Rows from block 2 of a small sound classifier, named by matrix and row number. Rows with one number belong to one channel. Each number is 128 + 32 x the weight over its row's rms, rounded and kept within 0 to 255. All counts start at 0. After the name is the row's rms in percent of the matrix's.
After each channel's rows are labels from the 100 clips, of 14976, where the channel reaches its highest value: "strongest on" is what is common among them. Only what is clearly more common there than usual is listed. The data: short read English sentences (LibriTTS-R). In brackets: how many of the 100.
# convs0: expand pointwise conv (model.blocks.2.convs.0.weight, 160x40x1x1), inputs 0-39
# convs1: depthwise 5x5 conv, stride 2 (model.blocks.2.convs.1.weight, 160x1x5x5), a 5x5 kernel
# convs2: project pointwise conv (model.blocks.2.convs.2.weight, 64x160x1x1, transposed), outputs 0-63

convs0.7 094 [ 90  96 142 108 115 125 142 209 150 113 146 122 128 110 160 130 111 124 143 178 113 126 122 154 115 116 129 157 190 136 115 164 153 229 191 136  87 163 143 136]
convs1.7 101 [ 73  93 116 139 120  99  67 100 119  86 104  82 155 123 170  66  84 116 115 141 113  87 119 127 146]
convs2.7 068 [143  95 122  78 132 101 117 104 148 113 159 154 113 124  81 120  62 160 119 145 166 139  99 164 138 123 152 166 148 170 164 153 107 106 139 133 178 128 118  78 127  79 114 154 123 119  66 172 113 129 134 100 184 182 128  44 134 118 157  80 105  48 122 119]
strongest on: voice: male (90)

convs0.52 100 [158 129  69 100 117 148 205 132 112 163  97 152 123 138 171 156 162 143 180 153 121 138 139 143 108 160 160 151  99 162 109 151 205  94  91  84 121 109 171 128]
convs1.52 093 [153 132 139 142 144 169 164 124 138 159 227 173 161 113  95 146 178 154 113  96 147 118 139 153 134]
convs2.52 069 [130 176 189 133 106  67 162 120 156 133  92 144 101 136 157 139  88 104 150 133  93 175 166  79 166  91 100 132  82 127  80 106 162 151  84 159  87  93 108 121 171 156 170 102 142 112 151 123  86 139  72 168 104  95 148 195 142 121 109 164 119 127 104  90]
strongest on: voice: female (98)

convs0.60 103 [175 182 112 134 140 133 109 118 150  92 115  73  62 117 179 163 139 146 154  67 128 121 119 100 138 115 114 129 114  91 180  73 112  59  98 125 164 104 116 118]
convs1.60 100 [ 94 153 138 149 127 140 153 148 147 158 167 146 141 165 158 175 169 181 153 173 196 139 152 115  85]
convs2.60 093 [170 144  97  85 127 133 163 158 133  89 106 126 151 132 137 171 110 137 138 167 136 128 176  85 101  97 132  90 157 103  97 105 136 181  92 123  92 129 153 170 108 124 108  87 148 144 140 184  61 103 101 152 155 161 158 113 165  97  82 106 108  93  41  65]
strongest on: voice: female (94)

convs0.84 094 [121  72 154 127 120  93 127 137 103 138  97  73 121 155 161 178 112 135 104 159 180 170 141 122 190 120 138 168 173  81 159  80 161 114 124 156 191 141 153 124]
convs1.84 091 [165 118  79 144  66 105 102 100 141  83  63  96  76 102 104 108  87 135 140 125 142 120 102 118  98]
convs2.84 069 [146  76 134  94 134 136 122 105 156 173 134 147 127 114 111  91 124 136 121 176 153 178 181 129 172 144 127 158  95 169  90 143 125 146 165 166 143  93 160  74 164 143 146 136  89  86  53 121 157 134  92  64 142  66 103 101  99  90 113 164 106 131 185 166]
strongest on: voice: male (83)

convs0.57 108 [132 135 149  79 106 144 186 136 100 150 147 178 155 145  72 114 156 179 209  96 134 128 163 113 145  93 187 119 161 144 134 171 153 154 115 163 110 112 126 166]
convs1.57 097 [131 146 158 137 117 144 196 163 159 112 177 152 167 205 124 123  88 122 136  88  89 136 127 151  98]
convs2.57 101 [157 121 100  96 167 150 106 159  89 117 137  84 170 153  96 179 156 124  77 143 132 163 121 143 128 178 207 224 130  97 126 130 167 158 137 110 146 125 167 129 109 131 162 147 122 116 136 178 110  88 149  87 103  81  94 127 165 148 164  95 145  80  94 145]
strongest on: voice: female (92)

convs0.155 100 [ 81 163 148 124 130  93 155  42  78 151 143 139 134 115 124 162 132 126 152 162 171 162 124 128 181 152 127 142 128 102 156  76 207  84 109 130 143 138  99 155]
convs1.155 096 [108 136  93 101 119 133 144  92 112  54 116 168 175 198 195 112 117 114 108 134 105 150 145 114 128]
convs2.155 122 [156 109  84  80 128 129 120 137 142  99 172 164 120 117  89 122  91 153 137 152 131  87  88 160  81 132 142 146 175 151 180 158 105 106  98  84 171 151  80 104  83  94 137 132 152 145  90 179 126  50 142 137 120 175 151  74 172 124 120  72 163  91 104 145]
strongest on: voice: male (95)

convs0.154 098 [132 145 160 102 183 140 146 134 106 210 171 167 196 139  98 131 136 119 115 178 141 148 143 139 136 141 158 166 166 159 150 162 193  87 115 167 138 130 154 145]
convs1.154 100 [140 111 140  81 107 147 173 149  69  99 111 155 138 203 160 135 109 103 145  79 142 153 173 112 155]
convs2.154 073 [156  96 104 110 116  92 155  94 123 135 151 114 168 111 153 142 128  85  34 151 158 107  92 118  95 135 207 225 113 161 135 162 124 145 164 115 134 104 135 107 125 142 182 173 151 127 132 180 116 103  81 102  87  78  99 122 120 159 143 105 108 117 143 143]
strongest on: voice: female (94)

convs0.94 094 [121 112 157 116 136 125 157  53 161 157 118 143 143 115  95 102 132 169 128 147 182 175 145 150 213 122 167  89 205 140 146 154 173 121 152 138 112 140 110 123]
convs1.94 097 [129 147  97  85 127 106 126 123  97  78 130 194 167  87  90 126 154 164 115 106 120 156  97  80  77]
convs2.94 093 [145 190 101  87 159 153  80 160 153 104 156 171  99 146  88 110 106 165 149 139 121  46 109 173 147 106 116 125 171 142 171 126 104 117 101 111 161 165  95 114  81  87  82 131 119 143 104 145 122 108 137 129 115 207 186  97 165 154 118 109 162 117  76 116]
strongest on: voice: male (100)

convs0.99 095 [ 93 154 172 132 167 132 142 135 156 177 175 161 130 123 147 167 118 132 101 107 169 120  91 185 134 111 110 148 237 163 138 132 150 186 130 156 131 140 139 115]
convs1.99 121 [ 60  71  85  94 102  73  84 100  63  97 141 157 141 149 130 104 121 110 122 116 120 120 148 123 129]
convs2.99 074 [ 88 165 121  54 134 120  92 152 161 101 161 197 108 135 130 106  83 133 181 164 104  91 105 141 154 108  90  93 124 156 155 140 111  98  74  92 114 133  62 102  90  65 130 159 107 166  95 132 104 134 106 137 112 182 162  89 149 145  92 118 115 105  87 105]
strongest on: voice: male (100)

convs0.131 101 [108 161 104 142  76 118 134 120 118 212  93  97 141 145 208 193 109 101 110 129  88 109 130  79  91 114 118 135 126 151 114 101  98 113 152 101 121  88 134  81]
convs1.131 095 [ 75 106 100  98  82 138 172 172 139 130 124 101 127 129 115 142 163 145 155 180  92 106  72  98  78]
convs2.131 113 [174 108 100 144 170 164 130 142 176 170 138 168  65 180  68 113 125 120 172 147 132 144 106 122 167 142 137 139 102 140 165 114 138 139 159 126 170 189 154  49 125 117 115 166  79  76 150 105 172 116 161 115  99 116 112 136 117 163 212 120 129 119 141 117]
strongest on: voice: male (95)

convs0.26 104 [114  98 158 123 151 134 238 125 106 140 142 150 181 133 142 122 133 177 129 165 148 182 113 146 164 135 145 180 130 140 122  97 186 161 176 100 122 102 107 121]
convs1.26 093 [118 134 100 104 110 124 145 105  86  96  90 127 124 108 144 111 120 140 164 173  65  73 114 166 203]
convs2.26 099 [133 140 167 111 171 132 112 119 150 166 129 113  73 142 132 122 103  54 170 132 112 179 122  61 169  86 127 118  75 155 155 151 102 132  91 113 104 116 116 113 114  56  63 145 114 120 127 115 151 169 113 161 114 191 111 120 155 114 113  87  71 109 150  67]
strongest on: voice: female (88)

convs0.78 103 [192 133 121 123 137 128 157 186 181 120 102 186  86 126 154 139 117 169 113 130 110  90 116 173 138 140  83 186 185 161 113 154 143 146 176 153 106 170 148 121]
convs1.78 104 [132 154 149 153  94 129 137 129 148 126  99  97  87 135 129  36 117 114 119  79  69  87 114  86 112]
convs2.78 095 [111 176  69 111 142 135 129 163  94  76 143 167 146 134 126 118 145 185 122 192  82  62 104 195 102 204  98 107 131  77 120  88 148 132 159 145 182 135 113 140 108 189 133 155 143 144 139 161 111 131 146 123 123 128 141 123 161 111 114 156 136 105  80 179]
strongest on: voice: female (89)

convs0.55 103 [168 102 121 130 133 123 214 139 175 126 135 152  73 108 100 123 151 180 141  73 170 139 138 113 134 139 165  92 186 155 146 129 149 107  88 142 139 183 159 164]
convs1.55 106 [135 154 144 118  95  99 156 116  66  74 155 144 113 129 117 160 211 168 167 153 111 116  90 122 131]
convs2.55 086 [169 115  81  90 164 164 132 155 110 121 169  77 164 136  95 168 200 127  96 129 139 126 136 132  89 115 177 184  83  90 142 133 102 197 133 122 112 121 130 152  76 140 124 144 163 130 101 169  82 125 148 105 107 118  45 122 158 120  95 110  77 108  99 102]
strongest on: voice: female (95)

convs0.144 097 [179 179 132  87 175  99 160 145 100 157 165 121 130  92 102 144 115 150 116 163 169 127 133 134 194 190 105 155 170 125 161 104 193 115  94 104 127 149  92 119]
convs1.144 102 [129  77  80  89 177 128 154 136 114 152 165 152 163 150  81 130 142 112 112 121 125 181 165 135  61]
convs2.144 111 [147 103 159  85  89  87 142  75 112 140  87 129 152  87 144 161 100 122  76  87 143 166 141  95  98  92 185 194 161 168 130 191 124 113 102 105 113 132  98 121 180  90 121  89 169 134 108 162 122 102  93 140 175 119 161 124 158 109 114  69 157 102 156 162]
strongest on: voice: female (92)

convs0.30 102 [198 141 112 107 128 139 122 187 102 101  67 140 105 114 129 122 199 149 164  79  68 128 186  98 126 113 116 101 125 145 160 100 113 137 106 151 108 136 179 101]
convs1.30 096 [ 93 125 103 145 126  91  80 125 161 176  98  80 153 179 145  87 111  96 157 172 108  72 126 119 141]
convs2.30 100 [179  86 104  78 104 184 133 196 116 130 127 113 170 126 110 113 183 134 130 125 142 154 171 126  76  76 102 146 116  54 112 128 109 177 127 155  84 142 141 203  89 112 166 101 153 111 114 170  87  95 145 129 134 144 129 132 117  67 107 109  99 123  91 103]
strongest on: voice: female (82)

convs0.109 101 [153 160 113 156 184 113 151 160 201  96 165 157 149 152 120 141  97  97 174 147 142  91 117 107 118 186  93 133 171 128  87 158 138 124 139 133 164 147 183  73]
convs1.109 096 [172 176 164 116 126 124 105 133  93 121 170 193 167 119 133  60 100 104 101  94 152 155 132 165 123]
convs2.109 073 [180 117 140 178 113 155 121 144 148 195 152 129 119 163  85 115 181 113 107 137 148 147 131 129 136 153 150 157 120  97 144 104 164 152 203 155 138 129 129  84 139 146 185 133 123  86 101  93 165 105 166  86 107  66 107 152 121 150 225 167 129 147 166 148]
strongest on: voice: male (92)

convs0.29 097 [110 111 129 134  68 206 110 163  89 127  93 165 156 170 147 128  79  81  86 109 111 109 165 130 152  96 100 140 125 153 135 100  84 183 160 134 118  78 112 146]
convs1.29 096 [114 175 165 136 177 133 140 150 148 166  89  57 107  84 124 157 181 167 156 140 124 123 138  86 127]
convs2.29 098 [157 105 125 151  91 116 189 100 111 154 145 119 129 129 130 105 126 102 100  53 118  89  78 133 108  86 160 149 114 139 196 181  97  96 161 107 147 179  97 125 113 124 101 170 175 136 135 112 187 153 168 170 150 134  96 155 109 190 166 122 146 144 170 176]
strongest on: voice: male (98)

convs0.37 103 [ 98 121  79  70 119 158 146  86  92 126 125 114  43 101 109 141 113 165 148  78 132  75  74 119 108 109 116  99  78 123 141 160 135  94  93  85 110 113 108 110]
convs1.37 107 [170 144 133 133 103 159 113 100  80 119 163 145 143 131 140 143 106 128 110 100 109  73 133  42  65]
convs2.37 092 [181 110 109 145 117 162 172 130 166 165 180 132  86 145  91 111 127 105 141  83 152 118  87  94 146  56 168 141  96 133 194 160 107 121 150 100 139 190 134  89  77  85  85 148 132  93 129  96 170 135 163 145 110 156 103 155 112 178 173  88 132 138 154 108]
strongest on: voice: female (95)

convs0.114 099 [161 155 154 113 165 126 156 179 180 129 177 175 150 125 167 135 109 153 149 157 144 157 121 122 146 155  95 136 155 169 178 178 125 175 153 114 136  93 209 125]
convs1.114 110 [ 70 104  92  85  74 114  89 145  91 129 111  73 138  89 148  82 108 112 150 133  97  99 150 145 160]
convs2.114 082 [134 138  99  59 147 167 136 183 110  97 110 165 124 129  69 139 105 169 135 173 118 175 122 138 144 163 150 136 137 133 126 122 173 143  84 112 133 135 124 142 107  87 145 160 125 105 132 168  67  99 133 122 147 180 171  84 184 106 168  78 111  68  60  94]
strongest on: voice: female (89)

convs0.74 094 [ 76 157 128 107  91 142 100 109  97 171 162 151 160 111 160 179  81  93 137 134 170  95  86 108 176 133 110 194 116 119  96 138 175  88 155 105 131  91  95 106]
convs1.74 089 [138 118 115 127 119 117 122 111  85  79 204 185  87  91  95 117  88 100  84  79 114 134 135 126 115]
convs2.74 104 [129 101  62 111 135 156 119 127 111 103 175 162 131 126  96 116 106 196  97 180 122 116 103 168 139 185 147 170 165 134 132 130 164 120 138 111 207 159 135  89 119 133 178 188  94 121  81 160 139  91 125  67 137 103 150  75 127 137 141 116 137  89 121 187]
strongest on: voice: male (95)

convs0.5 106 [125 167 123 115 117 117 194 120  95 158 120 121 116 124 136 121 159 136 211  93 133 146 135  59 135  79 222 125 131 152 127 151 143 131 101  95 163 103 135 167]
convs1.5 095 [102  92  98  99 108  59 118 114 101 130 114 133 124 135 101 151 169 182 174 125 149 204 163 133 120]
convs2.5 113 [119 154 103 115 165 105 161 145  85  85 132 106 149 143 122 170 137 116  80 135 133 135 128  80 103 175 180 177 107 147  97  96 158 191 156 141 133  97 190 133 143 173  76 144 116  97 127 168 117 132 106 100 133  71  63 161 103 129 152 124  96  49 110 100]
strongest on: voice: female (93)

convs0.28 102 [ 99 108 110 152 124  87 134 140 124 193  90 112 130 110 107 150 194 154 138 116 103 142 101 174 151 121 113  88 160 140 142  47 199  83  83 127 116 135 121 161]
convs1.28 109 [165 135 139 114  87  72  69  69  92  66 160 169 156 100 117 132 129 120 113 117 136 102  99 115 112]
convs2.28 064 [219 114  68 100  98 159 159 181 193 110 168 168 111 149  93 122 169 157 160 128 115 113 131 135 129 118  82 128 140 129 152 139 142 136 122 135 132 167 120 132  71 152 155  76 133 102 137 165 112  58 149 153  74 134 111 119 124 101 150  78 170 151  71 117]
strongest on: voice: male (96)

convs0.151 106 [157 126 146 155 128 112 233 110 163 138 133 141 104 123 141 104 140 154 131  90 133 202 104 112 165 135 191 117 135 187 147 132 147 155 133 161 146 179 123 168]
convs1.151 096 [ 71 148  99 120  78  88 147 124 147 114 149 206 152 126 194 145 168 112 122 159 130 157 115 115 119]
convs2.151 082 [180 125  90  99 133 170 163 152  79  86 134  93 179 120  84 211 147 153 103 131 115 155 114 127  78 144 165 169 126  86 156 110 137 157 136 113 137 157 158 165  82 158 114 114 158 140 164 193  93 131 179 107 124 111  85 140 142 151 131  80 147  90  80 107]
strongest on: voice: female (98)

convs0.128 098 [151  99 155 179 104 101 121 101 131 111 143 170 181 202  99 105 101  75  88 166 153 143 162  81 156 144 108  95 131 148 136 114 155  98 131 124 207 112 139 141]
convs1.128 107 [111 145 120  94  92  55 104  82 118 121 144 109 167 157 138 165 177 154 199 161 139 135 126 108 118]
convs2.128 117 [203 137 120 129 144 148 120 169 124 145 152 140 116 160  84 101 203 143 140 100 102  68  88 161 115 109 113 122 126  89 210 117 119 117 168 147 168 154  94 109  81 139  92 110 158 136  89 119 139  78 185 121 110 148 102 125 174 143 164 123 167 156  78 162]
strongest on: voice: male (95)

convs0.102 101 [172 126  78 161 137 126 130 207 211 116 117 134 107 108 162 142  83  82 109 153 105 110  82  99 119 182 110 138 131 125 108 128 122 109 139 122 144 184 170  91]
convs1.102 106 [ 63  90  66  95 100 156 154 156 137 134 125  96 104 109  99 132 146 150 148 150  93  77 109  74 124]
convs2.102 134 [ 98 114 128 114  94  84 173  96 121 105  95 126 157  48 188 145  77 160 113 112 160 150 169 128 100 117 143 145 171 176  72 141 149 120 100 136 116  69 143 142 167 104 113 123 120 174 106 153 121 146  66 123 182 132 167 105 106  72  67 140 127  94 132 116]
strongest on: voice: female (81)

convs0.59 101 [110 136 127 116  89 114 153  70 129 130 152  87 152 137 162 122 104 124 111 126 135 168  59 114  74  66 111 163  81 135 116 102 107 121 170 103 126  79  62  81]
convs1.59 096 [ 62  99  72 100  89 134 153 142 173 168 106 117  82  96  95 148 171 131 154 168 148 146 128 146 138]
convs2.59 091 [184 115 132 152 166 168 148 179 144 143 136  94 110 175  77 104 178 106 121 148 141 139 147 119 155 143 135 134  88  85 152  70 149 189 172 170 156 149 202 114 105 156 137 114 103  67 120 121 116 108 160 101  88  94  71 130  77 120 163 139  81 131 127 111]
strongest on: voice: male (91)

convs0.105 099 [132 128 119 153 120  99 169  91 190  80  96 112 109 198 123 130 106 141  69 127 136 142 107 108 142  86  80 188 164 123 118  63 154 148 157 174 147 122 112 115]
convs1.105 102 [ 83  99  94 131 121 149 125 127 105 131 112 130 113 114 138  96  91 116 130 138 223 188 157 148 185]
convs2.105 120 [132  75 146 121 142 172 116 136 160 168 161  80 102 147  93  93 151 120 119 115 178 161 132  87 130  80 161 131  67 124 146 143  83 157 154  84 120 168 156 124  87  87 155 161 132  90  90  98 134 155 138  82  88 110  76 112  70 131 118 115  66 165 168  89]
strongest on: voice: male (91)

convs0.9 105 [121  99  85 106  88 150 183 117  73 131 109 144 154 148 173 132  82 156 144 114 116 145 115 137 115  40 131 155 102 124 183 131 172 121 170 131 120 110  61 152]
convs1.9 094 [104 131 123  88 134 162 213 174 167 117 114 136 138  95  91  89 149 136  94 143 105 110 166 141 178]
convs2.9 079 [157 166 102 143 174 164  69 188 110 136 132 117 109 179  77 141 180  91 157 143  76 119 110 174 181 175 117 147 135  67 158 104 134  99  93 127 134 137  97 117 111 109 113 139 144 112 189 111 104 118 170 133  92 149 118 146 202 161 150  98 166 157  99 123]
strongest on: voice: male (86)

convs0.14 101 [ 99 142  80 100 132  83 188  60  76  88  98 146  90 119 102  85  80 130  83 128 137 106  81 131 123 149 141 122  94 118  84 144 138 106 136  76 125 110  93 155]
convs1.14 096 [141 165 147 160 116  83 110 122  93 121 126  85 103  87  60  78 144 126 139 145 175 183 156 146 153]
convs2.14 081 [141 122  92 154  89 151 210 115  75 107 106 107 176 104 118 212 139 147 112 100  94 123 141  95  60 143 159 158 146  80 100 151 159 148 133 126 118 178 131 158 141 197 115 120 141 171 178 148 111 118 107 158 130  75 117 163 153 149 118 101 167 102 111 141]
strongest on: voice: female (97)

convs0.91 096 [128  74 128 171  81 125 118 131 131  71 122 167 126 158 104 142 116 133 120 125 173 135 182  84 167 156 174 110 148 107 171  98 155 104 117 143 222 137  93 142]
convs1.91 096 [152 114 155 187  92 169 174 171 179 162 152 174 137 158 152 106 107  91 119 109 106 120 118  83 142]
convs2.91 106 [117 190 114 116 136  96 153 112 106 105 152 137 154 114 163 152 158  99 133 126  64  46  81 121  66 148 109 113 101 117 168 114  94 109 134 110 133 129  93 181  90 167  75 125 176 182 130 131 129 161 135 200 111 143  81 183 160 149 102 147 100 139 123 133]
strongest on: voice: male (84)

convs0.147 096 [154 133 109  83 105 109 135 104 139 167 121 149 115 206 159 197 143  95 102  97  89  95 179  86  90 121 119 177 153 126  97 143 175  91 112 161 143  98 138 109]
convs1.147 098 [165 117 133 123 134 125 117 130 129 140 144 148 239 168 139 106  93  93 105  97  94 115 110  87  95]
convs2.147 090 [123 167 174 125 155  75  89 114  66 134  67 109 141 138 154 193 130  94 161 117  83 163 161 103 148 133 122 129 113 107  83  97 154 114  65 171  82  77 155 148 192 131 130  88 118 151 148 108 100 152  82 152 156 129 134 160 171  98  86 153 135 118 117  98]
strongest on: voice: female (82)

convs0.39 100 [ 85 130 143 151 163  78 140  64 102 131 157 108 110 175 123 151  98 137  92 186 163 153 114 135 125 147  86 151 147 166 156  67 180  83 138 134 145 163  91  94]
convs1.39 100 [113 105 113  99  94 131 129 158 134 128 138 165 147 198 166 116 121 136 143 103  71  63 136  86  73]
convs2.39 103 [176 126 104 108 121 153 131 139 116 152 146 149 130 108 109 107 135 133 129  75 136  94  95 185 107 166 125 109 174 146 207 165 120  68 134 116 147 115  71 102 102 111 124 115 169 161  97 150 158  74 198 130 145 158 138  71 160 147 152  79 197 150 120 164]
strongest on: voice: male (98)

convs0.64 103 [146 169  71 181 120  82 117 134 139 134 119 102 130 150 158 167 145  46 125  86 134 123 126 106  97 113 145 158 163 137 139  81 171 101 140 135 210 152 138  94]
convs1.64 100 [153 218 146 179 139 147 165 135 111 143 136 104 130  98 115  87  76  92  72 112 121 117 132 131 151]
convs2.64 095 [178 142  97  95 157 138 114 170 171  93 165 156 123 138 129 107 159 144 156 190 140 114 150 149 130  97 101 101 113 119 104  65 108 214 132 117 133  98 127 160  93 134 158  67 157 108 118 169  38 105 124 133 105 167 122 107 148  76 133 129  86 126  83 101]
strongest on: voice: male (98)

convs0.21 100 [ 84 130 150 104 116 181 144 141 119 199 151  64 185  93 128 159 105 115 100 141 151 165 118 197 144  92 119 156 167 128 124  82 173 161 155 114 138 133 102 113]
convs1.21 099 [100 137 121 126  91  85  99  69  69  81 148 189 156 193 162 122 114 120 124 135 107 124 139 145 128]
convs2.21 102 [141 100  81  70 101 130 121 118 152 102 159 161 124 102 111 138  79 184 147 144 144 108 100 155  96 159 112 116 159 152 160 168 113 108 100  77 151 132  79 122  84  81 130 111 151 150  98 175 107  61 155 134 155 185 170  68 146 105 123  68 162  88  96 140]
strongest on: voice: male (98)

convs0.67 095 [131 195  99 128 143 169 111 143 130 182 138 119 104 109 113 114 195 160 165  63 144 150 133 110 172 108 148 105 144 139 175 158 153 137 107 120 183  82 184 113]
convs1.67 103 [172 174 157 104  75 166 184 180 169 111 169 143 146 149 111 148 111 129 128  78 124 117 121 104  95]
convs2.67 099 [160  97 116 135 148 141 174 147  97 137  91  67 175 135 107 203 173 122  88  93 128 151 177  82 117 124 171 183 135  64 104 122 193 178 125 161  83 145 169 161 150 151 126 107 127 125 170 167 102 107 115 134 148  75  99 134 160 110 134 103 140 116 102 123]
strongest on: voice: female (89)

convs0.158 092 [141  83  99 170 185 105 111 165 140  94 144 145  67 120 171 141 119 115 125 145 141 114  84 120 186 214 158 104 119 105 111 171 124  96  99 137  83 144 103 120]
convs1.158 093 [144 140 116 138 107 165 143 141 109 130 141 174 190 209 152  95  85  80  93 101 150 108 109 124 152]
convs2.158 099 [144 108 153 166  93  93 172  98 114 165 132 160 104 131 135 107 156  83 108  99 125  84  78 122 113 131 127 135  92 139 168 131 121 110 207 146 167 152 136  91 138 156 108 174 147 109 117  84 199 139 170 149 127  97  86 191 103 176 178 158 144 133 170 184]
strongest on: voice: male (92)

convs0.51 101 [130 109  74 128 168  86 139  86  94  90 100 119 102 100 114  44 106 143 104 109 119 107  96  93 163 168 116  51 101 139 124 118 131 129  87 113 108 105  95  83]
convs1.51 106 [153 103 126 109 111 188 157  90 135 144 153 142 135 152 105  54  73  76 104 115 131  82  92 119 118]
convs2.51 096 [156  84 127 123 104  78 209  94 138 154 135 134 141  99 142 137 126  85  62 108 174 147 144  69  96  92 199 171 102 172 120 179 132 157 182 106 144 127 164 108 125 134 104 145 157 123  78 147 179 152 109 128 157  91  91 135 108 131 147 121  92 115 170 149]
strongest on: voice: male (90)

convs0.86 098 [111  74 144 128 114 153 124 154 129  86 137 119 196 158 101 115 111 127 155 159 123 176 209  88 125 117 189  97 116  66 162 155 109 173 130 116 156 137  99 146]
convs1.86 104 [122 124 112 148  97 149 145 135 103  78 156 123 115  86  83 204 204 160 139 103 169 133 123 126 115]
convs2.86 086 [174 158 118 127 154 106 130 146 117 142 174 156 123 154 110  66 202 116 101 127 129  72 107 168 121 127 120 128 104 145 176 128  97 137 210 141 174 113 113  91 104 153 104 135 131 116  64 108 154 104 163  80  93  99  67 148 129 169 176 189 122 129 126 159]
strongest on: voice: male (76)

convs0.120 099 [137 161 135 153 143 121 205 149 148 192 129 186 170 136  96 158 116 129 142 127 104 132 128 153  82 128 130 199 153 157 130 111 162 165 182 168 106 141 180 141]
convs1.120 105 [ 83 120 113  87 111  71 116  91  96  94 106 144 121 118 127 133  85  51 122  73 150 116 119 161  99]
convs2.120 131 [ 68 177  85  69 119 101 105 141  85  62 160 183 169 100 141 150 118 167 106 181  69  74 110 164  94 143 121 138 146 132 113 115 131 118  94 106 128 121  99 162 111 140 159 167 163 173 108 176 106 161 106 137 123 142 153 124 170 134  77 124  85 103  96 151]
strongest on: voice: female (86)

convs0.76 100 [114 117 162 101 138 121 167  99  83 166 123 131 126 137 128 157 143 151 129 138 132 163 144 155 185 119 144 153 185  58 148 104 217  80 131 117 174 149  97 166]
convs1.76 081 [156 101 124 114 158  76 113 138 179 138 142 202 188  77  90 100 131 134 102 112 143 136 148 104  97]
convs2.76 154 [144 131  84  78 122  97 115 120 144  95 173 165 112 111 118 111  91 139 116 172 131  90  86 156  78 130 132 154 170 170 181 171  78  98 114  71 180 149  86 113  74 101 138 134 174 133  85 175 126  82 144 139 116 169 155  90 167 123 125  78 146  92 109 150]
strongest on: voice: male (86)